config.toml
train_examples = 203450
kernel_size = 3
avg_pool_shortcut = false
optimizer = "normuon"
learning_rate = 0.027
warmup_steps = 920
adamw_weight_decay_other_params = 0.01
Rows from block 2, named by matrix and row number. Each number is 50 + 15 x the weight over the matrix's rms, rounded and kept within 0 to 99. All counts start at 0.
# short0: shortcut pointwise conv, stride 2 (model.blocks.2.short.0.weight, 224x128x1x1), inputs 0-127
short0.93:31 32 54 40 42 51 52 57 56 60 60 77 47 33 63 25 56 52 11 43 26 49 65 47 49 47 51 36 56 38 33 53 62 28 55 72 60 45 24 39 46 44 41 53 48 39 31 63 23 25 79 64 56 57 54 40 61 51 60 53 49 62 43 42 43 35 69 66 53 59 41 37 38 31 40 60 34 46 45 73 51 39 49 50 45 50 57 60 60 59 03 49 49 41 36 60 45 26 16 48 55 19 62 00 53 52 62 50 32 50 47 48 70 43 60 50 28 47 32 57 19 88 59 37 38 49 29 49
short0.94:20 40 42 49 31 53 74 51 50 44 34 56 53 45 53 52 60 44 26 48 47 61 68 67 32 61 52 51 35 44 34 61 27 31 44 76 32 56 75 38 16 56 59 27 47 44 41 58 51 71 26 55 52 48 55 46 66 48 48 65 53 39 56 48 54 48 53 22 40 85 64 45 71 58 42 82 64 34 50 29 64 38 33 52 25 28 41 74 64 47 53 49 53 32 59 49 43 57 62 42 37 59 35 40 62 43 35 27 59 55 45 30 41 38 30 39 41 47 28 52 55 53 50 49 46 69 48 60
short0.95:54 58 19 39 65 64 72 44 56 74 39 62 41 95 59 90 32 56 53 22 48 44 43 52 46 48 31 65 65 64 33 36 58 39 22 35 57 36 17 75 52 50 66 40 45 48 44 60 63 46 57 55 61 60 62 47 35 61 32 47 41 47 53 76 52 63 35 58 36 39 29 98 59 52 55 47 52 69 75 59 76 50 49 64 15 33 42 74 55 84 46 29 38 62 09 21 08 63 20 52 47 42 47 51 42 49 37 57 15 43 41 45 36 68 33 71 35 12 51 84 50 39 46 42 48 34 25 54
short0.96:32 56 80 71 49 45 50 61 65 59 56 35 48 57 27 60 68 46 52 78 62 78 36 71 34 64 64 42 67 47 27 52 63 65 29 48 51 56 49 54 43 62 74 67 36 58 41 58 54 63 66 62 36 56 38 29 38 26 44 70 40 94 44 71 54 33 91 55 40 56 43 43 59 34 66 43 36 38 57 44 37 37 40 70 63 58 14 46 44 45 42 49 62 44 48 62 65 46 14 35 66 74 44 89 32 67 32 53 54 46 64 44 48 57 12 39 58 76 48 41 54 85 43 57 46 17 46 68
short0.97:40 39 43 61 41 68 49 69 41 37 41 65 48 68 49 71 26 42 03 50 52 57 50 53 61 22 34 68 52 55 49 54 47 57 71 56 62 36 31 76 49 45 51 54 10 70 30 43 47 28 39 70 81 53 70 46 36 37 49 42 21 72 75 24 62 62 48 64 38 29 48 29 54 61 54 48 36 46 62 64 49 55 53 35 17 71 61 65 39 84 62 97 46 29 56 39 52 43 53 42 45 59 64 17 44 28 41 34 68 54 66 60 78 33 31 77 69 35 44 51 38 54 19 60 57 75 73 25
short0.98:43 56 57 59 50 35 69 63 50 48 54 39 42 19 43 36 64 18 43 60 18 47 53 51 72 35 49 44 69 40 60 66 60 42 58 21 73 43 56 92 27 39 40 82 32 75 44 39 48 39 36 22 83 49 82 31 38 70 70 52 47 65 64 47 47 52 16 47 53 51 50 47 87 26 38 12 00 36 76 52 28 48 53 59 50 31 55 18 46 35 53 65 21 76 45 63 32 40 47 39 67 55 50 49 85 11 39 18 53 54 47 67 48 47 48 45 42 51 60 65 51 48 47 79 73 52 41 54
short0.99:65 64 56 55 35 56 66 39 58 55 41 51 63 41 50 44 69 40 00 46 29 49 66 49 34 28 18 75 62 34 44 62 45 58 56 39 51 52 66 55 31 62 45 44 20 49 55 44 58 61 55 53 27 46 30 46 57 15 44 29 51 43 30 42 82 43 42 90 57 49 72 22 19 24 60 21 43 47 58 35 81 66 54 45 61 49 40 50 53 48 54 48 47 47 35 23 59 71 41 50 60 68 44 36 62 46 55 19 49 50 24 61 54 43 42 55 71 59 48 21 81 43 47 32 65 66 66 48
short0.100:45 55 45 47 54 43 63 49 50 43 54 52 57 13 47 54 58 38 99 50 47 42 64 44 40 57 73 00 53 11 39 42 49 51 47 45 53 48 43 42 55 17 56 35 60 34 57 46 71 54 48 54 75 63 63 53 60 46 41 41 40 54 45 42 50 32 37 48 49 62 56 45 49 62 31 68 47 42 47 61 57 51 56 49 35 55 02 41 39 45 08 42 23 74 58 32 28 58 55 32 55 49 40 59 51 52 58 34 63 27 69 52 43 48 46 63 80 43 06 40 51 55 30 60 56 48 49 33
short0.101:64 31 62 34 30 84 62 60 35 24 44 69 30 58 25 70 59 44 83 47 48 77 56 99 50 60 55 49 47 39 19 20 51 55 49 61 21 51 40 35 66 58 29 79 35 42 56 79 44 49 69 55 48 38 56 46 53 27 51 42 55 57 51 51 38 25 40 53 85 33 38 45 33 39 66 56 67 37 41 48 53 25 63 40 33 67 49 48 52 69 59 73 38 30 37 44 56 55 75 27 49 64 42 74 43 29 75 67 64 56 36 26 57 50 31 57 47 53 41 29 24 70 52 55 52 51 30 50
short0.102:37 44 34 52 51 55 47 45 22 19 35 32 25 59 64 89 33 39 52 32 48 47 48 45 47 00 29 44 77 42 53 44 60 69 39 50 64 57 35 75 49 29 43 37 47 39 36 48 41 51 41 53 41 45 45 49 46 50 67 49 45 52 47 44 74 50 39 36 40 32 34 30 56 52 32 53 20 44 30 66 23 17 48 49 44 73 46 68 42 56 62 48 50 44 64 38 58 35 40 44 23 41 42 55 82 51 50 41 41 35 23 50 37 43 55 50 56 34 46 54 52 55 36 36 51 41 57 00
short0.103:32 49 59 51 53 23 61 65 45 54 35 48 56 49 54 41 49 62 71 38 21 53 45 46 63 46 62 50 42 39 30 30 55 29 35 64 46 39 57 32 48 66 39 56 37 48 56 57 46 56 60 44 50 47 50 53 37 54 74 50 46 51 56 75 57 62 51 29 47 50 78 40 60 58 35 42 65 51 56 49 36 53 63 34 25 35 54 43 23 75 41 68 34 45 32 49 70 27 38 69 71 60 44 80 51 40 42 37 40 67 18 36 16 35 59 33 48 72 47 53 38 37 45 40 42 44 29 38
short0.104:43 54 47 40 64 39 54 55 39 58 19 51 90 76 52 20 34 66 34 58 50 48 41 47 70 46 38 87 88 47 65 42 70 58 44 49 45 56 41 59 79 39 67 67 80 25 39 51 55 43 68 93 34 48 49 48 58 55 57 52 32 53 64 36 60 57 43 52 37 45 83 96 61 69 42 54 40 33 45 51 63 64 27 89 22 83 61 90 55 81 45 31 51 59 65 39 28 59 54 29 47 64 46 59 36 73 40 58 52 41 41 65 54 31 68 38 45 68 38 29 68 25 38 36 54 51 38 64
short0.105:43 58 52 43 53 49 65 46 62 58 49 39 61 47 66 55 54 56 99 55 38 53 64 57 53 59 68 56 59 73 49 46 61 40 47 76 56 47 55 35 42 56 51 50 42 39 67 48 39 33 40 44 68 49 44 44 45 68 41 65 39 61 33 37 73 54 42 56 50 44 55 48 76 55 38 64 55 31 48 52 46 32 46 53 39 46 41 48 36 60 70 51 48 53 49 56 65 55 52 45 37 59 56 83 38 56 55 65 51 40 51 57 67 48 43 55 94 55 42 46 42 36 62 40 45 46 60 52
short0.106:60 54 71 41 49 75 38 47 66 26 79 26 56 57 36 40 59 55 43 47 14 49 69 48 58 41 54 46 16 44 56 15 35 48 56 42 60 33 45 50 56 65 37 49 53 44 43 71 70 42 90 38 63 57 51 85 57 30 59 29 49 52 54 89 53 38 37 30 61 51 65 70 27 47 90 57 40 45 48 43 52 32 65 54 51 25 36 52 32 76 34 53 13 56 46 70 46 55 36 44 54 30 55 86 34 37 45 52 65 34 21 64 47 33 35 22 47 54 63 47 37 41 56 70 39 50 29 68
short0.107:61 46 58 38 52 62 32 54 57 50 30 32 60 50 42 32 51 83 22 77 37 38 53 59 56 28 35 29 50 80 47 57 53 44 58 50 62 68 41 64 43 51 72 51 45 34 38 50 54 54 44 49 46 43 57 66 54 49 56 49 24 55 67 65 50 69 61 77 46 51 54 45 29 30 57 62 59 34 54 49 52 61 51 28 63 20 69 51 32 69 64 62 44 36 72 25 46 39 41 47 63 24 94 54 41 50 37 77 46 59 31 32 42 68 58 44 67 57 60 65 63 73 31 40 39 49 36 31
short0.108:67 60 47 65 56 51 45 42 52 61 45 36 62 34 61 57 73 51 58 48 63 48 42 78 44 58 34 34 67 58 54 53 56 45 63 82 29 34 48 75 64 54 42 81 48 25 54 50 55 85 59 35 47 70 48 38 49 60 41 66 71 53 75 70 59 86 49 48 53 17 28 34 45 55 52 37 60 46 48 71 43 57 47 70 40 55 56 48 59 37 38 50 24 34 40 52 37 53 51 21 42 49 79 45 17 62 61 35 45 38 45 44 34 86 25 53 43 28 53 27 65 66 73 72 24 16 11 51
short0.109:47 56 69 57 40 44 61 44 31 51 47 50 57 60 56 34 77 55 59 52 55 49 70 56 32 51 35 61 68 24 51 46 46 22 37 57 49 30 53 60 48 43 84 53 48 35 92 54 45 55 49 72 33 71 38 52 40 44 54 34 58 28 53 73 38 33 65 55 61 87 63 41 43 63 72 00 34 50 69 24 81 45 51 55 53 47 45 46 54 38 76 42 16 56 64 56 36 19 61 46 73 69 70 53 58 51 44 69 39 43 59 38 28 66 48 53 42 45 55 46 58 67 29 23 77 32 54 40
short0.110:48 54 52 46 75 68 25 74 60 73 48 67 38 64 58 30 81 35 44 80 60 55 25 73 38 25 30 62 16 79 48 25 45 20 74 46 36 34 47 59 19 83 62 25 42 51 56 34 39 68 56 36 40 55 39 36 64 36 54 27 36 43 27 34 51 43 30 27 43 47 53 49 75 74 38 43 73 23 18 71 52 62 57 63 53 36 55 36 62 41 38 41 39 70 52 37 42 41 33 75 37 60 50 32 58 35 25 25 50 29 39 39 70 52 70 44 52 46 20 38 46 37 77 55 05 42 53 88
short0.111:29 36 34 42 52 57 70 44 51 67 57 64 63 45 69 46 39 48 99 38 48 54 74 61 61 18 85 52 67 17 69 44 40 33 47 64 66 39 31 75 59 49 55 50 41 54 47 50 49 40 58 36 58 31 49 38 46 29 38 44 43 43 55 59 62 54 59 47 54 50 56 60 68 34 61 56 51 54 41 48 47 59 52 39 44 29 51 48 78 59 22 45 57 37 54 56 38 43 52 51 13 57 20 75 59 49 73 42 61 62 45 45 41 34 56 42 62 50 25 23 45 52 56 67 60 58 45 01
short0.112:36 41 62 50 55 40 61 35 14 51 39 29 24 78 37 60 57 62 54 50 57 73 52 49 77 30 45 35 59 46 00 53 50 24 61 48 62 49 56 58 75 49 57 46 62 23 65 30 20 73 71 47 32 51 31 60 49 44 44 47 36 47 36 26 26 62 72 23 69 50 55 36 43 27 53 40 77 76 51 37 49 57 61 31 52 54 50 44 27 77 56 58 71 55 32 43 84 54 43 41 40 41 29 57 80 33 67 32 72 32 56 53 26 25 65 60 83 59 40 51 25 67 67 64 54 47 39 38
short0.113:46 52 49 35 45 47 33 37 47 53 74 75 49 40 65 92 52 42 55 53 62 63 74 36 39 57 34 43 26 45 55 77 28 34 19 54 41 60 64 46 50 29 48 31 76 67 21 29 24 27 32 52 80 65 69 39 53 49 76 51 63 66 62 35 68 46 42 21 59 68 52 45 36 39 34 72 72 73 47 41 80 59 48 47 59 27 50 41 52 85 44 71 57 24 93 39 47 63 28 22 65 61 45 70 34 58 57 34 60 53 20 38 47 68 46 47 35 47 61 62 54 55 51 69 39 76 32 33
short0.114:18 69 19 40 67 56 65 56 42 43 51 54 49 04 63 60 58 62 45 42 49 54 40 61 28 54 45 08 53 56 43 41 50 38 26 49 48 58 56 14 50 40 35 34 35 37 57 54 35 35 42 32 51 14 31 45 40 70 61 48 50 46 54 27 42 44 46 56 52 45 43 46 48 53 38 46 46 43 60 50 52 64 49 52 50 54 14 53 17 31 45 57 21 45 41 37 24 31 53 60 56 60 30 93 60 44 50 60 55 47 51 62 60 50 42 32 41 54 23 43 54 47 53 31 44 46 49 41
short0.115:52 41 65 87 43 89 58 15 47 66 45 62 23 80 23 55 51 33 51 58 56 33 65 51 99 96 48 48 48 47 34 46 62 65 55 59 44 62 99 47 43 52 63 46 80 87 44 49 74 54 53 53 34 43 61 56 56 67 41 47 63 43 34 84 46 59 80 34 57 17 46 53 47 39 51 63 50 39 45 60 30 56 50 54 53 57 52 30 24 33 42 45 58 31 34 42 32 37 65 78 42 44 39 54 22 31 68 44 80 31 53 68 58 54 44 57 22 48 35 62 40 42 53 35 59 52 64 04
short0.116:46 69 31 42 91 51 24 23 33 61 44 34 60 60 57 36 62 48 37 61 51 65 55 31 21 64 41 45 65 57 29 82 77 24 49 56 44 41 36 37 35 64 12 41 41 41 26 47 76 48 66 61 76 46 88 32 44 39 83 13 27 29 51 36 63 59 49 60 31 29 46 57 37 48 51 77 54 45 57 51 69 51 28 59 79 42 48 57 18 54 64 48 83 50 40 30 68 39 40 80 68 47 40 60 49 55 54 21 42 36 45 36 48 30 56 43 35 47 54 50 49 62 35 76 42 45 66 30
short0.117:34 48 54 49 70 46 49 33 65 60 65 69 55 44 70 51 42 59 37 43 33 23 50 57 59 56 57 52 66 57 50 50 28 56 63 46 46 57 51 67 80 57 65 51 50 43 52 53 35 54 38 57 35 47 40 51 42 49 55 54 34 45 58 40 63 49 19 49 51 60 57 46 55 63 58 58 66 41 59 60 51 70 38 57 60 44 77 32 57 71 39 42 46 28 43 47 35 43 48 84 47 40 53 80 30 53 38 52 64 62 56 58 68 50 66 46 62 31 52 43 63 70 55 34 53 70 81 51
short0.118:25 48 35 08 54 36 48 48 57 13 15 32 54 63 42 32 62 41 37 60 54 54 00 25 29 46 64 64 30 55 32 51 69 59 58 52 60 60 47 62 62 19 41 53 48 47 49 86 23 59 60 51 78 51 38 40 57 41 42 55 62 50 44 63 44 43 50 80 45 74 53 58 37 43 33 59 60 37 48 71 76 57 41 46 51 26 61 52 57 41 68 25 63 42 56 62 43 69 43 35 28 81 64 53 47 44 66 66 59 48 21 65 18 41 37 42 37 53 46 55 78 71 42 41 42 55 31 45
short0.119:37 28 68 61 50 65 43 83 50 36 36 66 73 45 52 39 50 33 46 11 65 56 54 26 25 65 74 58 70 46 40 37 50 58 24 65 35 53 63 33 44 34 70 45 60 66 37 68 69 45 56 60 36 53 54 37 41 43 64 41 52 68 31 62 41 81 30 49 62 24 51 28 43 46 47 36 34 48 37 76 37 41 35 45 36 66 40 16 58 71 42 45 41 65 52 54 50 35 56 73 52 43 70 35 23 48 83 62 49 17 56 44 76 59 61 71 56 68 42 62 62 50 30 71 46 50 30 38
short0.120:48 49 59 32 57 39 58 46 59 15 38 40 55 43 33 35 57 42 55 36 51 38 64 68 32 68 46 49 51 46 49 29 37 71 44 43 08 66 44 54 61 41 55 77 34 54 44 67 52 29 62 32 30 52 43 60 37 68 87 40 53 54 62 43 71 29 52 40 20 67 63 64 43 45 64 53 43 13 45 55 67 43 73 37 46 44 50 67 61 64 40 42 30 65 22 71 56 46 61 44 45 26 53 41 60 62 60 75 39 29 41 44 38 36 55 66 32 43 16 51 53 58 46 62 78 46 69 44
short0.121:38 56 51 52 50 78 34 56 46 44 54 56 44 85 58 41 44 33 68 38 51 49 64 50 74 71 60 32 32 68 76 58 41 60 59 47 72 40 39 75 46 45 54 72 66 52 55 32 43 53 63 47 49 53 55 50 45 19 58 43 49 42 58 39 75 58 73 49 52 63 33 82 99 67 40 35 59 51 46 72 41 66 51 47 15 50 17 45 67 99 73 34 44 81 69 55 45 28 47 67 48 49 52 43 88 43 53 49 37 60 80 37 49 43 55 53 58 43 76 36 47 62 34 31 42 37 21 40
short0.122:52 60 71 60 55 50 30 32 28 67 54 60 52 41 45 61 36 43 63 51 65 53 99 34 43 72 38 49 38 70 50 69 58 32 54 50 55 49 30 41 28 70 23 29 47 74 57 32 44 49 42 51 41 57 55 41 72 28 67 24 49 57 45 58 61 54 65 37 34 38 62 53 80 39 61 66 33 27 62 50 56 80 50 41 71 79 10 46 95 36 46 52 54 63 43 29 22 43 32 35 31 79 67 62 54 33 36 46 53 48 35 69 61 53 35 39 49 54 28 56 16 50 50 47 49 42 48 67
short0.123:39 45 73 56 40 31 52 53 48 07 55 23 49 57 80 40 41 53 48 52 64 73 33 37 52 56 34 21 67 40 44 43 67 58 45 52 46 80 25 46 59 53 52 67 49 52 46 49 65 74 55 68 44 60 53 69 71 36 61 55 63 51 65 67 28 47 44 63 43 35 59 70 38 55 42 54 66 51 70 77 32 44 51 73 61 39 44 53 67 57 48 37 55 41 49 57 48 48 60 57 57 57 58 39 43 64 57 48 64 55 44 50 37 81 62 49 43 65 78 26 46 23 53 35 55 39 54 57
short0.124:39 67 09 22 36 21 88 56 92 36 39 50 51 42 42 57 62 59 50 55 24 21 32 33 40 55 50 33 26 90 36 44 38 65 47 39 37 45 38 65 73 40 65 79 49 60 50 42 45 63 52 45 54 47 63 87 39 31 38 85 42 33 19 53 63 51 33 42 72 29 37 36 53 72 54 41 48 44 56 32 83 58 66 59 33 52 53 83 64 53 44 19 30 39 72 28 39 57 52 81 47 73 69 30 42 39 66 60 37 58 55 53 40 27 40 30 32 64 39 40 61 39 47 50 70 51 80 48
short0.125:35 50 39 56 47 58 46 48 46 39 53 57 63 81 46 51 32 47 65 56 41 64 36 36 66 12 51 79 57 32 77 33 48 37 41 59 56 53 75 46 26 61 48 31 62 59 57 46 67 48 47 60 35 59 54 53 44 47 52 58 63 44 40 79 34 51 49 53 63 59 46 61 63 67 31 56 80 43 47 55 41 37 63 55 66 52 46 62 47 64 40 42 44 57 54 41 43 43 44 46 47 64 64 42 18 51 54 60 55 64 53 40 51 53 55 36 34 41 50 62 69 36 37 56 48 51 46 64
short0.126:48 56 61 52 57 53 71 77 54 44 44 36 42 65 54 53 57 41 79 49 53 44 64 55 60 42 77 44 36 79 61 48 51 55 63 66 49 42 66 50 69 58 76 63 57 63 77 41 67 62 44 79 66 57 55 61 68 53 54 69 44 63 48 59 57 38 64 49 50 43 71 83 21 67 55 59 38 63 56 64 69 63 61 39 26 41 46 44 45 63 12 74 39 69 44 50 62 57 46 57 32 45 59 54 32 53 70 36 44 56 67 49 51 67 52 47 77 57 70 50 49 34 65 37 58 70 55 52
short0.127:35 94 00 46 54 46 53 66 45 42 52 26 39 46 44 60 81 32 59 65 46 23 44 34 35 26 52 29 46 58 48 52 60 44 55 66 28 58 68 73 66 67 41 48 36 53 55 63 50 48 37 61 40 27 57 57 52 42 46 55 52 40 55 37 70 42 38 37 54 36 59 44 46 45 55 52 57 46 79 40 42 72 61 51 39 57 61 54 37 52 42 30 27 63 49 38 48 65 37 32 67 60 60 63 51 25 42 18 47 22 61 51 74 63 34 51 34 49 38 44 66 51 30 41 51 41 51 47
short0.128:29 60 48 61 48 53 39 35 50 31 55 27 55 15 30 65 24 53 54 60 74 60 58 60 43 67 57 89 52 45 71 64 57 70 66 46 40 63 59 45 51 39 48 61 55 80 51 45 67 60 47 50 38 33 42 44 61 42 49 53 47 53 62 51 60 55 43 51 61 53 45 70 60 64 49 50 84 70 57 64 45 39 68 59 59 53 57 68 48 21 58 20 63 51 44 35 80 49 54 44 50 44 37 43 99 23 09 58 30 52 53 49 53 47 56 59 40 39 50 49 59 46 75 89 58 36 75 76
short0.129:36 42 48 54 54 35 50 46 59 26 42 43 26 40 55 26 48 40 51 41 51 38 48 42 43 52 32 38 51 50 46 62 51 50 59 47 64 55 25 31 74 51 32 65 37 50 57 55 29 72 54 47 58 43 62 52 58 36 60 49 52 55 37 63 39 55 55 57 37 44 36 47 23 50 51 43 28 51 55 59 56 42 48 50 46 55 99 19 42 39 67 32 40 62 55 46 47 36 46 39 71 48 70 28 42 43 45 40 52 34 73 53 54 40 55 52 53 51 59 53 61 61 53 45 65 52 40 43
short0.130:35 35 37 60 60 41 52 42 20 67 36 51 52 47 50 52 37 65 53 49 34 64 53 34 40 59 60 52 48 63 59 38 30 84 66 67 40 68 56 52 35 36 52 55 94 57 62 56 38 14 46 48 33 54 45 46 64 43 53 64 29 53 71 47 45 89 57 29 65 54 41 51 69 52 56 53 45 46 43 18 59 28 84 43 47 56 54 60 34 26 36 39 70 75 77 42 57 72 72 34 43 57 66 71 16 32 70 27 83 22 49 69 54 46 30 71 57 99 43 39 47 80 54 59 56 50 42 38
short0.131:50 51 62 60 53 61 64 42 40 38 36 34 70 78 43 50 28 63 34 46 38 66 84 40 42 48 15 53 42 18 59 65 44 76 60 45 54 32 38 45 38 58 38 52 80 25 57 27 96 47 84 54 44 54 63 11 47 15 35 43 46 56 15 53 55 48 54 30 51 41 29 57 44 49 47 45 58 34 47 42 83 54 52 16 60 62 45 54 23 36 49 34 73 54 38 68 63 40 48 86 51 63 31 08 59 28 51 59 67 43 55 54 48 38 46 42 64 28 99 53 61 52 61 64 80 60 51 60
short0.132:40 44 42 71 39 58 27 34 60 55 37 68 70 31 44 45 58 74 40 66 57 51 28 46 34 57 81 72 62 39 41 44 91 45 34 70 54 41 42 35 83 52 52 69 63 66 49 75 53 53 51 37 49 29 65 75 41 47 50 67 70 48 48 52 63 38 31 63 49 48 52 41 42 75 26 44 36 61 44 71 45 61 53 40 20 23 44 33 40 48 43 84 73 61 62 58 37 44 51 53 52 33 31 35 64 61 22 41 59 66 63 46 56 32 43 63 53 43 66 45 65 69 31 35 47 61 53 45
short0.133:70 37 49 56 46 74 63 55 59 47 28 55 75 38 80 84 59 53 26 52 62 57 47 61 39 44 34 86 58 60 63 56 72 57 79 32 65 57 29 70 58 63 27 33 44 27 48 58 44 56 54 52 49 36 68 46 40 45 49 48 58 49 68 50 13 57 64 42 52 41 41 61 47 51 63 49 84 53 49 64 29 55 48 49 49 69 61 46 55 55 67 60 48 34 60 54 44 73 43 62 66 46 52 47 43 48 78 62 76 34 46 81 51 48 48 55 55 60 68 51 53 49 55 66 60 71 70 34
short0.134:35 44 42 76 51 55 59 45 30 60 38 46 65 59 51 37 42 66 48 49 71 38 40 69 39 72 95 60 36 40 51 27 49 60 54 74 32 24 41 37 43 26 63 30 48 59 40 63 66 60 50 39 28 67 03 53 53 45 54 35 34 53 80 60 46 39 40 70 56 63 55 64 69 45 30 44 46 51 41 35 57 31 41 26 32 73 52 51 31 21 35 47 49 51 51 41 32 55 45 36 34 24 61 32 64 48 53 52 59 55 39 39 69 22 66 31 32 61 64 52 64 54 57 48 51 65 49 59
short0.135:36 44 36 65 57 56 31 64 62 58 48 52 37 48 59 58 40 34 32 53 57 30 70 64 61 70 46 76 39 49 49 48 19 54 55 49 50 35 69 33 78 51 43 57 58 61 59 64 47 59 50 39 55 40 52 24 66 48 25 47 44 44 64 53 47 48 70 33 61 37 52 36 39 33 15 42 57 31 56 40 54 44 51 34 44 58 13 27 60 72 63 52 51 50 59 48 55 41 46 68 56 32 27 54 35 61 59 46 63 54 54 50 71 48 35 44 30 47 24 44 24 42 43 23 42 41 66 78
short0.136:40 57 55 51 34 59 49 37 57 47 58 37 69 56 69 54 57 63 49 44 60 81 53 52 45 87 46 65 37 55 52 69 64 34 68 53 51 35 44 98 32 53 51 48 59 45 41 44 41 46 75 60 57 56 72 59 48 66 53 44 31 35 78 58 40 45 49 39 47 59 60 35 48 53 59 56 51 57 48 55 34 68 57 75 69 45 70 67 55 28 41 32 62 33 43 63 45 37 32 26 42 31 50 50 61 55 59 48 69 54 57 56 53 46 48 63 37 49 39 39 57 37 71 77 64 44 50 30
short0.137:36 39 69 69 45 46 27 60 29 44 54 35 63 31 52 64 61 60 59 59 66 61 48 42 58 96 31 50 58 50 53 38 81 68 45 34 47 56 39 22 59 50 56 38 83 43 43 89 72 65 44 62 46 43 46 36 21 36 73 72 61 39 58 60 58 29 29 67 54 54 10 14 52 48 70 21 52 51 38 60 22 60 60 65 60 32 31 69 48 58 53 76 56 40 50 24 49 62 27 51 38 41 50 37 72 25 53 37 44 33 44 61 60 42 53 27 69 52 44 48 25 59 48 55 87 56 59 42
short0.138:45 46 57 64 44 34 42 39 54 58 52 47 65 33 55 71 38 26 70 48 36 43 70 49 43 61 10 39 34 59 46 47 57 33 34 67 26 65 74 65 68 59 25 38 62 69 21 60 51 34 43 74 53 48 58 37 48 82 44 27 43 61 69 31 52 58 48 44 47 44 31 36 61 39 57 81 53 60 27 50 65 43 58 32 84 82 74 45 59 60 48 37 31 58 76 40 77 61 44 43 38 35 66 38 30 49 59 40 38 48 17 51 46 39 44 32 41 70 51 50 62 72 44 31 43 42 65 27
short0.139:68 41 67 48 34 40 39 66 38 56 56 64 45 40 53 54 66 40 40 43 60 40 56 43 51 40 49 24 44 43 54 48 51 45 44 35 50 30 49 48 51 41 54 26 42 61 53 56 23 33 52 45 56 55 52 42 43 42 38 44 39 45 16 66 28 53 52 80 60 69 50 74 48 67 33 38 57 41 24 40 43 59 57 44 41 00 42 34 52 48 43 74 40 38 42 56 40 58 60 45 55 59 55 62 34 37 32 40 76 57 87 29 52 33 63 47 27 75 64 45 84 37 17 40 49 34 43 55
short0.140:55 53 72 47 43 52 51 53 30 57 73 41 43 45 59 45 76 48 00 51 60 47 56 33 43 70 54 97 36 41 51 56 63 73 58 46 46 44 68 50 44 63 56 21 45 40 68 37 60 42 57 51 26 82 50 68 62 45 27 40 52 54 69 25 61 20 63 38 33 57 48 45 73 54 55 40 28 73 61 54 42 52 33 42 29 43 86 44 36 31 47 51 52 78 51 16 49 42 43 47 47 41 95 53 27 37 51 35 59 48 80 47 31 55 46 46 56 44 62 41 47 65 24 25 58 51 57 64
short0.141:40 73 73 41 38 58 28 72 81 57 48 54 44 00 69 28 39 45 84 57 47 50 62 66 64 31 47 22 54 51 68 44 33 58 68 58 33 49 49 79 56 42 23 81 54 61 51 47 38 47 90 53 33 70 71 47 30 59 49 24 52 80 62 33 35 67 68 60 54 49 35 25 90 33 35 44 55 58 50 60 43 50 51 34 22 62 67 37 63 46 63 61 60 81 48 41 74 38 35 63 42 41 50 54 95 47 50 74 47 30 37 36 57 50 48 32 42 26 54 51 67 31 52 46 42 60 28 27
short0.142:51 48 48 60 35 62 40 50 56 60 47 46 54 63 67 73 44 56 57 36 53 63 56 73 66 35 54 39 53 45 41 52 51 62 60 70 40 51 53 41 45 60 55 59 67 32 53 45 39 53 62 49 53 45 65 40 45 61 52 40 61 44 43 38 99 39 50 64 46 47 53 56 66 37 63 50 66 36 63 37 49 70 54 59 58 44 32 51 55 99 19 22 41 47 64 24 55 62 67 48 57 51 46 70 76 52 53 36 47 44 50 49 38 49 49 40 52 51 52 46 50 43 25 21 57 50 57 46
short0.143:24 58 29 49 51 42 63 45 39 38 55 62 43 39 42 55 27 33 43 21 28 57 41 34 76 32 55 19 63 63 19 71 48 70 61 45 68 72 31 47 42 36 67 48 47 51 60 54 51 33 62 41 37 40 39 42 69 52 41 59 60 63 49 51 34 45 43 36 30 33 33 51 41 61 54 66 22 26 36 75 47 30 60 72 75 26 52 61 37 68 34 47 66 60 59 52 74 66 45 47 54 54 44 34 52 42 53 42 38 54 38 81 43 54 44 25 63 46 78 30 69 56 60 35 36 52 32 54
short0.144:36 41 28 43 34 40 39 61 43 26 55 80 58 45 36 41 38 26 56 37 47 29 53 52 66 41 30 30 57 35 42 47 50 39 37 56 43 49 64 49 49 59 59 80 42 33 67 56 56 41 62 63 26 56 58 50 49 43 50 67 48 45 49 62 37 51 42 51 51 50 51 38 37 51 30 34 56 54 40 38 32 35 55 35 49 41 19 59 38 41 08 57 49 46 62 37 62 47 49 45 33 83 80 34 76 38 28 44 39 75 55 37 59 66 58 56 62 56 44 59 58 54 61 47 61 38 49 80
short0.145:52 51 48 47 78 59 54 38 42 76 51 33 63 51 53 40 67 61 69 98 42 61 63 42 38 41 94 46 59 39 74 65 32 42 47 60 57 38 34 43 45 31 29 51 68 47 45 26 38 57 67 43 44 70 30 37 26 35 58 21 32 47 38 57 36 22 46 68 13 31 58 85 54 56 44 47 50 34 42 44 55 61 42 45 33 39 28 53 48 28 46 59 70 67 42 38 47 52 53 40 41 56 48 64 64 40 59 63 22 59 62 26 74 47 44 52 37 67 30 39 18 55 52 12 36 57 42 70
short0.146:54 45 34 55 73 25 79 63 58 59 60 42 52 55 70 54 50 49 73 44 60 47 32 46 42 52 58 26 35 28 40 47 46 27 63 40 65 48 14 43 50 67 68 27 56 55 54 55 49 50 31 58 52 33 27 77 49 41 54 50 65 44 51 29 66 61 61 49 48 46 36 65 48 56 42 31 31 28 61 27 42 87 36 51 38 57 64 59 54 65 34 66 49 68 43 65 52 58 38 63 55 39 74 57 58 42 63 54 53 52 19 42 46 47 51 41 45 39 74 43 30 28 29 46 58 60 92 25
short0.147:27 25 30 58 66 37 64 20 69 52 48 59 51 57 71 41 46 24 44 40 54 64 43 66 53 77 61 46 30 59 47 64 60 64 63 42 49 43 37 83 68 62 35 52 61 50 43 35 37 66 76 49 53 56 40 38 32 31 42 41 58 53 44 48 38 55 53 39 60 40 54 39 42 46 69 65 60 55 75 77 48 69 57 61 51 53 38 52 62 20 40 32 49 28 70 62 33 50 43 71 47 51 70 71 46 40 58 54 64 57 66 44 59 49 52 44 45 38 63 54 34 64 43 76 40 79 52 82